config.toml
arch = "resnet"
dataset = "regions of photos with short descriptions (Visual Genome)"
crop_scale_min = 0.7
norm = "batchnorm"
depths = [4, 9, 4]
stem = "single"
widths = [80, 160, 320]
num_labels = 300
residual_init = "none"
learning_rate = 0.023
nesterov = true
orthogonalizer = "newton_schulz_5"
epochs = 1.4
warmup_steps = 80
weight_decay = 0.02
Rows from block 14 of a small multi-label image tagger, named by matrix and row number. Rows with one number belong to one channel. Each number is 50 + 12 x the weight over its row's rms, rounded and kept within 0 to 99. All counts start at 0.
After each channel's rows are labels from the 100 images, of 14976, where the channel reaches its highest value: "strongest on" is what is common among them. Only what is clearly more common there than usual is listed. The data: regions of photos with short descriptions (Visual Genome). In brackets: how many of the 100.
# convs0: first 3x3 conv (model.blocks.14.convs.0.weight, 320x320x3x3, each kernel summed), inputs 160-319
# convs1: second 3x3 conv (model.blocks.14.convs.1.weight, 320x320x3x3, transposed, each kernel summed), outputs 160-319

convs0.225:43 33 56 55 52 52 49 57 61 47 48 64 64 48 90 83 53 37 40 38 58 50 44 52 55 53 59 42 47 38 64 56 79 51 53 46 25 22 43 86 48 99 48 59 52 61 52 51 53 49 78 68 26 56 55 50 76 45 48 37 50 44 45 77 48 46 67 49 51 47 58 50 68 52 46 19 49 28 49 54 47 58 53 40 44 50 44 56 55 54 54 38 46 54 37 33 49 45 50 39 11 49 50 60 48 59 51 29 50 44 57 61 54 42 70 54 49 48 47 58 68 46 51 35 57 45 54 58 50 50 41 42 50 48 43 50 46 41 53 48 41 64 58 51 55 49 45 12 31 49 44 44 49 39 48 47 39 46 52 46
convs1.225:46 38 53 32 52 53 47 72 66 49 48 42 35 49 33 52 46 38 57 71 47 50 27 52 54 49 49 52 52 74 54 56 75 57 54 00 44 50 64 42 41 58 49 46 60 99 65 46 56 49 39 49 53 49 48 51 49 45 56 45 53 56 52 53 52 46 48 68 59 51 47 48 49 43 52 50 17 48 47 65 39 52 61 49 63 30 51 57 49 64 61 45 52 58 43 48 52 75 48 50 45 46 50 59 50 46 73 43 50 46 34 58 42 68 46 20 50 46 44 39 61 50 53 51 56 53 50 48 54 42 46 34 54 56 58 50 46 49 49 43 47 38 57 47 52 82 47 46 67 49 45 50 50 48 60 55 49 30 51 59
strongest on: text has "train" (28)

convs0.23:36 53 46 53 58 49 46 50 55 57 61 56 78 43 59 45 53 48 49 59 76 51 43 54 56 52 54 52 50 45 36 38 44 48 56 45 55 72 49 37 45 82 51 05 54 49 43 45 48 59 26 53 38 50 53 56 62 46 56 55 54 61 51 19 48 55 61 53 50 56 52 52 67 54 50 80 49 53 52 54 48 50 59 49 59 66 50 48 55 51 50 40 89 73 47 49 39 51 48 59 00 46 48 52 52 46 50 51 53 48 52 78 56 46 57 46 60 44 55 53 45 66 38 77 48 47 54 60 47 49 43 51 49 49 54 50 57 53 66 53 51 51 50 42 52 50 44 47 41 45 50 71 51 66 58 61 51 50 56 48
convs1.23:50 58 58 54 60 52 51 48 48 52 50 52 48 43 51 40 50 46 57 59 54 50 37 99 42 65 44 38 43 48 48 26 20 75 50 49 46 67 44 49 50 42 49 50 56 52 54 44 51 55 49 54 49 11 56 54 50 23 57 49 40 42 49 46 53 48 62 44 87 60 50 51 30 29 63 48 19 40 51 62 34 61 33 80 53 53 69 26 44 48 47 59 51 69 53 41 34 30 44 49 48 58 59 58 63 03 65 50 48 49 44 46 53 55 56 55 27 33 69 52 48 42 46 28 50 28 54 24 50 59 15 53 53 48 57 45 34 54 49 33 59 47 53 70 52 67 34 49 18 50 44 51 52 74 54 45 49 51 50 50
strongest on: text has "sky" (25)

convs0.189:61 35 45 49 46 46 51 63 52 74 46 51 54 52 56 85 52 59 49 41 57 44 53 45 47 50 50 53 49 48 48 52 58 58 53 48 17 48 43 46 54 57 50 51 46 55 17 47 99 53 34 50 44 48 46 49 42 36 49 53 48 45 52 58 57 65 85 51 54 48 48 54 50 41 54 71 51 49 54 53 60 47 38 55 52 52 44 51 56 56 34 29 52 38 63 49 41 55 63 45 50 50 27 59 49 46 50 48 50 36 58 52 48 58 91 54 48 53 43 59 45 38 41 38 54 46 56 30 45 51 42 59 48 50 53 50 10 39 51 61 47 50 74 46 47 43 50 42 37 47 53 53 51 53 70 38 52 45 51 43
convs1.189:52 47 38 45 76 62 53 52 57 48 58 57 49 51 44 57 67 46 48 48 49 51 53 52 52 55 52 45 52 59 48 53 45 46 46 46 23 49 23 51 46 58 54 60 52 54 47 45 13 52 46 44 61 24 49 49 46 50 48 50 47 28 50 49 49 46 41 53 47 58 51 47 67 50 58 48 52 51 55 47 40 47 52 54 34 48 47 31 49 49 52 48 49 44 50 42 54 52 51 42 55 55 41 49 50 48 49 52 47 53 50 56 52 48 50 51 52 49 52 52 31 49 51 46 58 51 64 49 57 57 51 48 57 66 44 50 48 44 56 48 48 50 63 47 10 54 50 59 43 52 53 54 46 52 36 46 53 52 46 40
strongest on: text has "trees" (25); text has "tree" (25)

convs0.61:49 48 55 52 44 50 49 52 49 43 50 50 49 49 50 47 52 50 50 49 51 49 51 51 53 49 51 50 51 50 52 49 50 50 47 47 53 52 50 52 52 50 49 51 51 51 42 51 50 49 50 49 51 49 51 49 55 47 48 49 50 50 51 50 49 54 53 49 51 50 51 49 50 49 51 49 51 43 53 48 54 53 51 51 49 51 49 55 50 51 45 48 49 51 52 51 49 56 50 49 50 50 49 51 50 51 50 49 50 56 50 51 51 56 50 38 45 50 50 52 49 49 51 51 51 49 50 67 50 50 51 49 55 52 49 50 51 50 53 50 51 51 50 50 49 51 49 45 49 49 48 50 49 40 49 51 52 48 50 50
convs1.61:46 50 51 52 34 47 51 49 50 49 49 46 50 49 59 53 55 49 50 53 45 56 52 47 56 48 64 52 50 51 48 49 50 49 54 48 37 52 50 53 54 36 49 37 50 54 50 50 50 57 49 55 49 46 49 50 48 53 61 56 56 52 52 50 53 57 51 48 50 50 54 55 50 51 47 51 61 54 58 50 53 52 52 50 47 51 50 50 50 51 48 37 52 41 54 48 49 44 35 54 45 44 50 50 52 55 42 44 33 42 23 34 49 50 47 49 49 36 50 48 49 48 49 57 50 47 48 22 50 93 52 48 57 56 51 50 44 51 51 49 52 47 51 52 49 63 52 52 40 44 46 50 52 44 34 53 51 48 53 48
strongest on: text has "brown" (26)

convs0.287:45 58 49 50 50 46 45 41 63 72 77 45 48 53 57 63 50 57 50 60 43 50 46 45 47 53 47 57 54 55 46 46 53 53 68 50 41 47 48 33 55 39 45 44 45 47 49 54 99 43 47 49 68 53 50 50 49 50 54 48 54 42 50 61 52 66 49 46 50 53 49 52 41 48 53 48 51 00 62 42 43 53 49 65 50 45 40 58 51 49 30 41 50 44 40 49 49 47 46 40 58 48 51 49 47 45 52 50 48 46 53 34 50 48 57 38 61 55 41 52 34 42 43 81 50 58 49 56 54 46 69 24 49 43 47 62 51 40 50 54 49 48 48 50 63 52 51 48 67 46 54 44 52 36 52 47 58 43 44 52
convs1.287:53 56 49 51 59 52 55 51 42 55 50 36 42 47 46 37 34 57 50 49 59 49 51 46 37 53 36 50 47 49 52 52 43 67 45 46 29 51 53 49 51 30 54 52 47 43 50 45 51 53 64 60 34 49 50 45 43 53 47 59 36 58 51 39 52 58 46 50 47 69 52 55 54 48 50 52 58 47 71 20 60 44 42 64 50 51 48 41 64 54 70 53 52 56 50 45 38 39 44 49 51 55 36 47 44 64 51 51 48 47 51 55 00 51 43 54 48 46 54 54 37 41 48 40 48 51 47 33 50 51 54 45 48 46 28 52 72 49 53 48 60 54 49 54 55 20 53 58 50 37 49 51 59 46 72 00 52 60 44 42
strongest on: text has "man" (28)

convs0.16:50 78 49 53 48 57 46 99 50 24 51 58 66 51 44 81 54 46 49 53 61 59 48 48 45 54 49 57 52 48 50 51 54 40 48 46 53 60 45 54 60 52 50 43 50 53 55 49 51 59 47 48 48 73 52 57 83 42 59 50 52 46 49 59 50 50 50 49 49 40 50 55 49 52 51 47 47 73 51 33 52 50 40 49 49 48 40 48 47 62 58 48 52 86 37 51 43 49 44 50 72 49 58 49 59 53 50 48 49 51 48 44 45 49 99 50 68 50 47 46 53 35 54 41 52 41 46 45 47 46 53 49 48 51 66 37 57 48 57 49 46 50 46 57 39 51 49 49 41 46 47 66 50 36 60 52 49 46 56 48
convs1.16:52 59 59 48 47 22 63 46 53 47 55 56 55 45 50 50 61 53 57 52 75 41 46 45 53 50 38 51 49 50 46 51 47 49 73 48 44 53 51 52 51 51 50 86 49 62 34 48 53 50 47 51 48 67 54 97 50 54 52 50 64 99 53 57 51 38 47 49 38 20 49 99 51 48 54 46 52 61 00 38 57 52 57 44 61 42 73 44 46 48 75 49 62 51 43 54 44 47 48 49 45 49 55 64 48 17 86 48 46 58 45 47 65 55 48 60 51 50 54 47 50 40 52 53 21 27 47 46 56 39 49 48 39 44 43 25 46 51 51 16 42 52 51 54 47 50 50 50 52 44 52 59 44 53 46 59 44 53 23 50
strongest on: text has "man" (33)

convs0.267:43 52 55 49 63 49 46 44 41 59 55 57 00 51 48 73 44 51 54 46 52 47 50 58 46 44 08 46 50 45 43 46 49 33 45 45 41 76 52 28 48 45 49 26 50 49 59 39 99 55 52 51 52 53 51 49 50 45 46 45 53 51 49 57 55 44 35 46 50 50 43 38 53 60 49 48 51 40 46 53 44 51 70 51 40 99 52 51 56 45 33 33 56 49 57 51 50 51 50 50 80 56 55 44 52 38 51 45 58 44 53 34 37 45 60 67 61 51 47 46 46 47 26 46 50 50 52 30 56 52 43 46 55 50 48 68 43 21 77 41 53 49 50 56 65 49 56 44 66 47 34 54 46 35 49 65 46 54 43 49
convs1.267:28 51 59 42 58 82 48 51 60 49 55 52 47 43 47 38 48 51 45 49 54 69 50 58 74 47 19 32 50 61 55 56 68 52 53 51 51 56 50 17 44 60 49 52 49 44 54 53 51 54 40 52 49 54 58 53 55 28 48 47 50 40 49 50 60 93 46 50 51 53 52 55 53 52 55 54 46 48 53 46 51 49 59 54 52 74 50 51 46 63 46 58 50 54 48 39 36 53 52 70 48 41 38 49 52 49 50 54 48 52 45 51 49 42 51 60 64 50 41 50 48 50 48 39 50 47 44 52 56 41 24 36 33 52 57 53 48 57 53 48 54 52 49 55 51 48 34 56 42 54 48 47 50 53 49 52 00 59 46 65
strongest on: text has "train" (30)

convs0.105:49 43 53 47 51 45 51 56 75 06 44 49 49 50 53 50 49 49 47 52 49 53 48 60 57 48 50 51 52 45 49 49 49 50 61 54 36 43 51 53 44 46 52 20 50 48 51 51 50 45 51 50 54 50 49 45 99 52 52 52 54 60 48 27 50 47 49 51 50 46 51 50 50 49 45 53 45 34 49 49 51 50 43 51 54 52 50 58 59 51 46 48 54 48 58 48 50 50 50 50 99 55 48 47 55 50 49 51 50 49 41 53 56 45 05 48 52 50 56 79 62 51 39 50 53 47 52 50 53 54 69 52 50 52 47 50 46 46 51 49 49 50 49 52 47 50 51 56 48 55 53 49 53 94 50 46 53 43 49 52
convs1.105:49 99 35 34 53 48 52 48 35 62 53 54 50 45 50 54 76 50 49 52 46 50 49 63 50 42 52 32 46 43 80 61 46 48 39 49 55 51 54 45 71 64 45 43 47 49 46 69 76 64 52 46 44 54 91 53 99 52 64 52 46 25 49 44 49 27 40 43 35 50 45 49 32 45 51 48 26 51 55 49 52 30 52 68 41 55 53 33 50 48 57 69 48 53 47 41 48 56 50 48 68 48 59 52 47 51 47 62 47 53 52 46 47 53 40 51 47 47 53 55 53 40 47 51 48 55 52 49 52 41 46 63 50 44 69 39 61 52 70 51 63 42 50 56 47 59 50 56 40 48 59 70 65 53 49 53 62 53 48 51
strongest on: text has "shirt" (41); text has "man" (37); text has "wearing" (30); text has "blue" (25)

convs0.191:58 39 53 54 52 56 48 28 33 58 50 54 22 49 52 42 57 67 52 47 58 49 50 58 47 56 46 51 47 54 55 51 49 51 43 51 29 48 59 41 53 68 49 52 54 41 49 48 49 50 44 52 92 51 51 50 19 46 47 45 50 27 47 47 50 42 43 83 51 41 46 50 60 61 48 44 61 78 59 50 63 46 55 56 33 36 41 56 51 37 55 36 57 51 67 53 47 52 51 44 81 50 52 54 50 54 47 51 46 51 68 58 48 46 99 56 91 49 50 51 49 52 24 55 58 46 47 41 52 53 36 49 53 48 37 35 37 47 40 44 58 46 53 40 47 52 47 40 13 35 54 45 55 58 51 41 50 50 44 47
convs1.191:50 59 25 63 50 46 50 46 53 52 49 51 45 48 36 87 49 60 51 52 47 42 49 46 44 58 54 48 48 71 63 68 42 50 85 47 52 50 53 40 41 41 32 46 48 31 48 55 42 61 48 47 55 42 73 52 51 50 45 38 41 43 43 67 46 60 51 49 64 62 65 48 47 99 44 47 36 50 60 52 64 46 50 48 46 52 27 41 45 20 51 32 49 57 54 47 50 58 47 47 34 50 50 49 94 41 70 50 43 49 45 58 32 43 62 39 43 26 49 50 52 48 54 48 49 49 40 55 49 35 40 49 44 50 54 27 66 42 65 45 65 59 58 56 44 49 50 53 50 99 54 49 49 44 39 52 32 47 54 39
strongest on: text has "shirt" (35); text has "man" (35); text has "wearing" (26); text has "blue" (25)

convs0.116:49 54 51 45 62 48 42 54 45 93 52 59 43 39 41 39 47 77 49 48 72 56 48 39 50 64 54 51 45 59 53 51 49 55 49 53 31 53 46 42 53 41 49 52 56 46 70 50 51 52 53 51 46 22 48 54 46 47 74 50 51 59 44 52 46 16 59 49 52 53 53 73 54 62 57 48 48 91 29 48 55 51 48 61 52 49 49 49 69 66 44 37 39 65 47 44 44 55 48 58 99 45 53 44 47 51 50 50 46 83 82 41 54 46 48 51 73 46 44 48 56 59 52 62 53 37 49 49 47 28 39 56 44 52 54 34 39 46 38 48 47 50 52 51 46 38 47 56 37 55 44 60 51 94 51 43 50 38 41 49
convs1.116:39 52 58 56 44 44 51 56 63 67 55 45 48 34 00 46 50 84 53 45 49 48 46 67 56 48 49 41 47 55 48 52 44 53 58 49 32 43 51 49 14 65 50 49 18 23 51 54 52 48 48 66 46 48 55 58 47 55 52 43 39 52 44 55 50 95 56 49 47 61 55 38 48 60 50 63 59 61 48 57 54 52 32 38 44 51 50 68 48 54 46 43 57 24 32 43 65 51 42 30 58 76 35 53 47 68 59 44 44 60 42 45 51 72 43 45 55 45 57 45 59 63 47 69 61 12 51 49 64 54 60 44 58 48 41 45 67 45 49 47 26 52 32 71 45 40 48 43 41 41 58 51 41 46 34 50 49 59 44 48
strongest on: text has "shirt" (37); text has "man" (35)

convs0.141:49 47 45 50 52 39 51 54 51 49 48 48 44 54 57 48 46 50 49 50 50 50 44 53 50 54 50 53 46 50 47 23 49 49 45 49 65 48 54 61 46 49 51 43 49 47 58 50 50 53 50 50 52 49 50 51 43 49 53 48 48 50 51 44 51 48 53 38 50 50 50 47 52 49 50 58 48 54 53 50 49 48 48 49 57 50 48 47 53 51 51 50 47 50 49 88 51 51 47 48 55 41 50 38 55 44 50 48 48 74 49 31 49 49 61 42 36 42 56 50 38 52 52 46 49 50 49 49 64 40 50 41 44 48 52 50 22 49 53 50 48 45 50 48 51 49 52 44 43 42 47 49 51 65 51 46 40 38 46 48
convs1.141:53 43 38 50 52 52 44 50 49 63 51 00 51 46 56 44 48 30 51 48 61 53 44 52 46 39 48 50 60 50 51 52 47 50 51 49 48 82 53 76 47 37 45 42 53 45 82 51 50 49 48 72 56 46 48 51 42 50 51 47 45 46 53 51 52 56 36 43 43 52 53 42 46 50 55 46 45 52 66 52 50 55 53 49 29 42 39 53 49 44 08 57 47 60 52 71 35 42 52 48 56 48 48 57 50 42 42 46 58 49 52 80 46 55 45 54 48 47 49 57 43 62 60 49 57 44 51 54 38 55 48 48 49 31 54 59 54 80 42 50 43 44 44 50 47 48 53 55 54 27 50 47 83 51 54 61 48 02 50 43
strongest on: text has "man" (44)

convs0.118:48 49 54 50 51 53 50 50 50 44 50 49 46 50 51 52 46 49 50 53 50 49 56 50 54 49 50 50 56 50 49 48 51 50 48 52 46 46 49 47 50 51 50 48 53 54 47 50 51 51 48 48 40 48 48 50 51 49 50 50 50 51 51 53 50 64 48 50 50 48 50 50 50 47 50 50 50 42 48 50 51 51 50 51 48 50 49 49 51 51 49 50 51 51 48 48 50 56 50 49 43 50 49 51 51 53 50 48 49 53 49 66 52 59 40 45 49 49 51 46 49 49 47 49 49 49 50 51 50 50 60 51 60 52 51 49 66 60 51 49 50 53 50 50 50 50 50 49 49 45 50 49 50 49 50 51 51 48 50 52
convs1.118:41 55 58 50 39 56 50 39 50 51 50 51 49 50 38 48 54 52 49 52 42 41 53 49 52 42 58 45 46 49 49 45 49 50 53 46 46 49 51 50 52 49 51 52 49 53 54 50 53 50 48 53 50 47 55 49 49 52 51 82 51 51 48 52 52 55 52 50 50 50 51 45 49 50 50 50 57 43 52 48 49 51 45 50 50 36 51 49 48 53 54 35 49 47 49 46 50 50 29 44 44 51 49 48 49 55 56 50 37 40 43 38 48 50 49 48 51 45 49 49 49 57 45 55 41 49 50 30 48 40 49 47 73 51 50 47 43 74 50 47 54 51 46 50 45 44 48 48 47 41 50 53 51 48 31 51 59 53 49 49
strongest on: text has "brown" (30)

convs0.154:44 50 50 50 53 49 50 57 45 62 48 52 53 49 80 40 46 49 51 79 52 52 49 47 56 50 75 62 50 47 32 51 55 51 64 39 64 50 50 49 47 33 50 67 52 49 59 48 52 46 47 55 44 51 53 47 47 50 52 39 49 56 49 51 50 60 48 47 50 50 49 50 51 49 47 57 50 00 46 47 54 49 52 55 55 49 47 49 44 51 59 55 52 50 37 47 49 46 50 47 53 48 49 46 51 51 48 49 48 49 61 53 50 67 64 33 57 44 52 54 52 49 59 56 49 47 50 38 50 44 58 45 53 57 72 49 47 51 44 51 43 48 47 52 48 51 50 44 74 47 49 44 48 32 51 55 52 53 51 44
convs1.154:52 54 39 53 41 47 50 52 51 45 42 41 47 50 57 49 52 47 48 48 55 40 59 48 50 49 63 46 50 39 27 50 50 56 34 54 63 50 49 50 83 49 45 52 50 67 53 50 53 51 55 58 41 52 49 50 54 53 72 51 35 56 55 49 49 39 51 56 43 51 53 64 43 00 50 53 72 32 51 49 55 51 43 45 50 43 47 55 46 62 67 62 49 47 51 42 48 33 53 47 53 48 39 57 65 47 58 31 44 48 29 50 80 73 50 55 47 49 54 47 54 40 50 56 54 52 45 00 50 12 61 42 67 53 54 59 54 86 46 50 54 49 49 52 49 80 50 48 65 02 46 58 51 45 44 50 41 19 51 48
strongest on: text has "brown" (29)

convs0.173:50 50 47 50 53 46 50 48 46 42 45 49 48 50 37 55 51 50 50 48 45 50 48 50 48 53 49 53 48 50 60 50 50 50 42 52 52 33 51 57 47 44 49 58 50 53 50 48 49 50 47 48 48 51 50 50 45 54 51 45 49 49 49 46 50 60 41 45 51 49 48 49 47 50 48 38 52 66 46 47 52 48 48 48 42 50 51 47 51 46 51 49 51 51 52 49 50 62 50 47 70 51 50 47 50 52 50 43 50 49 55 66 41 89 37 35 52 49 52 52 55 50 54 51 47 52 49 51 50 45 55 65 51 53 47 50 56 55 48 49 43 62 46 50 49 50 50 44 45 46 51 48 52 97 50 48 42 42 51 54
convs1.173:49 50 43 48 39 52 49 48 54 46 52 52 50 50 46 47 43 49 54 49 45 60 55 50 51 55 52 50 50 37 46 58 44 56 70 46 53 54 42 50 60 60 53 48 44 10 51 49 49 49 49 17 51 51 51 54 52 51 55 36 60 51 54 47 50 50 48 51 42 48 49 47 37 45 49 43 69 45 48 52 55 61 39 62 49 41 49 45 49 55 51 53 46 49 49 51 42 47 56 44 39 47 50 51 51 39 73 54 47 50 99 40 56 59 47 48 43 50 51 50 45 34 32 50 70 45 42 53 50 54 43 66 41 50 30 60 29 44 49 51 47 51 60 49 61 53 49 41 63 52 49 62 48 48 47 46 50 42 55 50
strongest on: text has "brown" (29)

convs0.54:41 46 71 46 11 62 46 40 45 61 55 50 26 36 63 35 63 43 51 51 66 52 45 46 51 51 50 52 56 49 53 49 48 44 55 49 69 40 50 50 50 45 48 48 48 51 47 54 49 50 20 47 55 47 48 48 27 52 38 45 46 61 51 40 43 45 33 48 50 61 51 47 57 37 33 43 49 62 46 49 52 54 49 48 58 49 52 47 47 53 60 54 37 39 33 55 53 63 49 36 67 54 49 46 43 41 46 52 54 61 44 32 52 53 39 36 65 41 36 53 50 45 37 45 45 46 49 35 71 50 48 38 48 43 49 69 45 49 35 49 50 58 56 44 44 50 47 65 69 48 53 47 54 86 35 52 52 52 46 47
convs1.54:26 47 56 45 63 47 47 26 54 59 56 46 51 46 59 50 52 46 53 51 43 43 46 43 48 51 48 55 21 50 45 47 43 53 53 28 62 53 49 46 48 46 51 58 47 43 50 49 50 45 40 44 51 65 54 48 48 49 47 75 57 43 49 52 38 56 33 46 48 51 52 44 23 40 46 52 68 58 59 57 51 49 44 58 55 33 53 75 49 49 51 40 52 59 51 72 53 49 44 59 51 49 51 56 58 61 63 49 54 68 61 47 48 00 58 42 45 33 48 64 46 58 46 49 57 53 66 44 67 50 41 58 50 47 55 55 58 52 50 46 50 52 47 41 51 33 44 34 48 34 06 41 51 42 56 26 62 40 58 50
strongest on: text has "shirt" (37); text has "blue" (25)

convs0.140:56 50 46 53 56 53 44 64 50 04 48 62 00 33 50 71 57 43 48 45 52 49 51 51 59 46 52 41 54 48 42 58 54 51 54 39 73 23 56 51 53 59 62 43 38 45 49 67 49 34 72 42 49 48 50 44 06 48 48 47 52 46 48 59 54 47 49 47 54 46 51 51 35 44 51 45 49 53 50 54 50 86 59 57 49 48 56 62 49 46 51 61 40 41 49 44 56 37 52 50 18 49 48 58 47 50 51 42 46 55 49 34 46 50 37 56 44 37 58 51 49 46 66 58 55 56 47 78 45 50 51 45 49 46 35 52 54 39 49 50 56 42 61 47 54 49 44 64 83 39 54 51 52 29 49 47 50 49 55 53
convs1.140:50 64 43 57 57 73 49 69 57 35 40 50 30 49 57 45 32 38 23 45 52 53 50 32 33 58 53 51 85 61 62 62 49 58 69 38 65 51 31 36 50 63 42 44 50 52 55 45 61 64 50 79 71 53 44 59 49 55 52 51 44 65 41 53 64 72 42 52 53 65 54 25 46 38 67 50 62 49 61 47 57 63 49 37 52 54 46 66 68 42 69 58 46 64 50 06 47 49 74 49 54 67 46 57 41 41 56 24 40 57 27 48 63 54 64 53 48 43 25 42 41 46 19 48 45 52 53 48 52 26 31 50 39 42 48 54 54 66 57 59 63 54 45 45 41 41 61 47 50 32 46 51 59 20 50 51 80 44 54 42
strongest on: text has "shirt" (26)

convs0.153:50 00 53 54 44 53 48 99 24 48 50 51 50 50 48 44 52 50 49 51 49 46 51 53 49 23 50 41 50 50 55 55 55 50 68 47 49 48 50 65 49 51 54 55 50 50 43 50 45 65 50 69 45 47 57 60 38 34 16 50 52 45 52 54 50 50 49 48 50 49 50 49 48 49 52 55 47 46 67 50 47 50 50 50 46 48 51 41 38 48 49 51 47 46 66 48 50 46 49 47 43 51 48 49 47 58 50 41 50 45 46 63 47 51 78 65 56 48 50 52 59 48 47 49 51 53 48 51 47 47 51 46 50 48 54 51 53 50 49 49 50 51 47 49 51 51 49 49 49 57 50 49 48 48 27 51 53 52 54 48
convs1.153:49 46 52 50 47 30 57 39 51 51 50 55 60 48 49 55 49 52 52 51 50 43 52 55 51 48 53 45 52 44 50 55 53 50 23 55 55 59 51 53 69 54 36 50 46 62 41 37 50 45 41 48 57 48 37 56 47 49 50 51 50 73 41 50 49 49 50 54 51 48 55 46 89 51 50 52 36 50 51 44 54 50 75 68 46 50 53 54 46 52 39 45 50 47 55 47 47 57 26 48 48 58 49 55 48 46 51 46 45 48 54 57 56 49 36 50 60 47 40 47 48 47 45 50 53 52 43 44 52 46 47 48 47 48 48 41 56 50 58 39 56 54 99 55 49 46 50 52 45 49 48 51 42 49 44 53 50 56 38 50
strongest on: text has "man" (41)

convs0.170:45 15 51 50 50 45 45 84 48 41 53 56 58 51 85 52 69 57 36 52 66 55 49 52 44 51 51 50 50 49 48 45 49 51 40 46 38 54 52 55 56 36 49 73 58 57 34 49 49 51 45 52 59 67 52 56 38 41 70 64 38 49 61 84 51 89 55 59 49 55 51 54 45 44 51 48 54 70 47 47 39 50 49 52 59 64 33 50 40 76 36 26 35 39 41 47 48 66 51 54 01 53 59 44 45 38 53 73 46 61 58 33 65 55 17 44 54 48 54 78 53 46 30 57 47 50 51 37 50 54 51 59 51 54 46 47 47 57 56 48 52 41 50 42 31 50 52 49 00 28 70 57 51 69 50 43 52 46 50 58
convs1.170:11 62 24 51 31 32 67 50 49 45 77 51 54 51 51 48 20 33 70 59 55 44 49 38 84 54 42 47 61 38 99 55 47 57 45 55 49 43 52 46 51 51 83 41 89 56 70 80 44 49 49 63 56 45 52 47 45 49 75 52 51 43 38 36 53 53 48 63 50 47 49 42 53 53 54 58 45 54 67 46 46 40 46 37 59 42 17 53 50 46 46 47 51 73 43 46 50 45 70 50 52 43 43 41 51 59 35 53 32 57 29 30 47 49 44 53 25 43 53 51 50 41 61 53 48 57 51 39 42 84 53 36 47 33 41 43 43 49 46 47 56 49 55 48 45 35 49 65 31 71 43 49 62 45 52 51 72 55 60 43
strongest on: text has "shirt" (36); text has "man" (32); text has "wearing" (27)

convs0.7:49 50 50 49 59 51 44 40 49 57 46 50 45 51 40 04 52 50 50 51 36 51 56 49 54 51 48 37 51 60 49 50 48 55 49 48 46 44 46 51 51 48 51 50 41 53 52 54 54 49 44 48 44 47 48 51 37 49 55 59 49 46 46 46 44 35 47 51 49 57 52 51 76 44 43 56 53 51 49 56 52 48 49 44 48 66 51 52 47 49 42 41 54 48 71 52 56 50 51 62 47 51 50 52 48 50 50 47 39 53 52 51 50 49 00 69 37 51 49 50 49 48 48 46 48 51 49 53 50 52 54 58 51 52 61 61 55 42 54 50 55 44 48 43 40 54 51 52 30 50 39 50 51 50 58 61 62 59 49 47
convs1.7:57 51 44 42 00 29 55 52 51 54 53 45 50 43 35 28 43 53 57 50 49 54 49 45 48 17 48 29 49 55 43 50 53 30 37 51 52 44 32 54 38 48 26 45 44 52 45 68 51 47 45 42 55 48 50 30 59 51 57 51 54 49 57 54 44 55 56 50 45 52 44 52 51 45 50 45 57 37 55 51 36 65 52 79 33 32 50 45 53 52 45 09 52 47 70 56 52 43 59 58 56 52 53 48 73 35 65 00 49 48 47 54 30 42 65 47 56 34 49 53 52 57 57 50 55 26 52 31 47 50 46 52 63 45 42 34 54 46 32 50 40 49 71 40 48 46 04 55 51 52 52 47 49 52 54 42 52 16 49 53
strongest on: text has "man" (29)

convs0.227:40 53 51 49 51 45 52 47 44 72 76 44 45 50 53 54 52 54 52 61 58 49 54 52 51 45 74 45 48 52 38 50 53 52 40 42 41 53 44 45 44 47 48 50 47 49 44 60 51 53 46 49 54 43 49 52 49 56 46 53 47 57 50 47 51 64 44 52 50 64 47 54 46 47 50 60 50 36 45 49 52 55 55 51 47 43 49 47 36 50 59 54 54 44 65 48 43 53 49 50 28 51 43 46 50 54 47 52 49 74 61 21 48 49 38 52 53 55 53 40 48 41 49 53 51 47 49 51 43 48 49 46 52 47 33 46 50 45 55 52 47 46 45 99 49 50 51 60 27 52 50 36 47 51 48 57 46 46 50 43
convs1.227:50 47 51 52 52 45 54 35 51 50 53 50 57 47 44 82 17 52 49 84 55 48 52 48 53 54 70 49 43 41 72 51 56 60 47 69 30 48 39 44 53 52 55 49 49 49 48 50 45 49 71 49 53 49 48 52 45 49 48 48 44 49 52 47 51 85 43 48 45 56 54 51 57 53 48 73 49 47 47 48 55 51 50 52 51 68 52 39 45 42 52 57 40 54 45 44 51 47 48 42 51 49 56 58 58 56 62 52 51 53 51 44 50 47 45 59 44 48 51 39 52 56 46 83 44 10 49 49 39 48 59 64 48 53 37 46 52 47 52 50 65 59 52 53 47 59 61 47 51 50 48 41 52 51 83 58 49 38 36 78
strongest on: text has "sky" (31)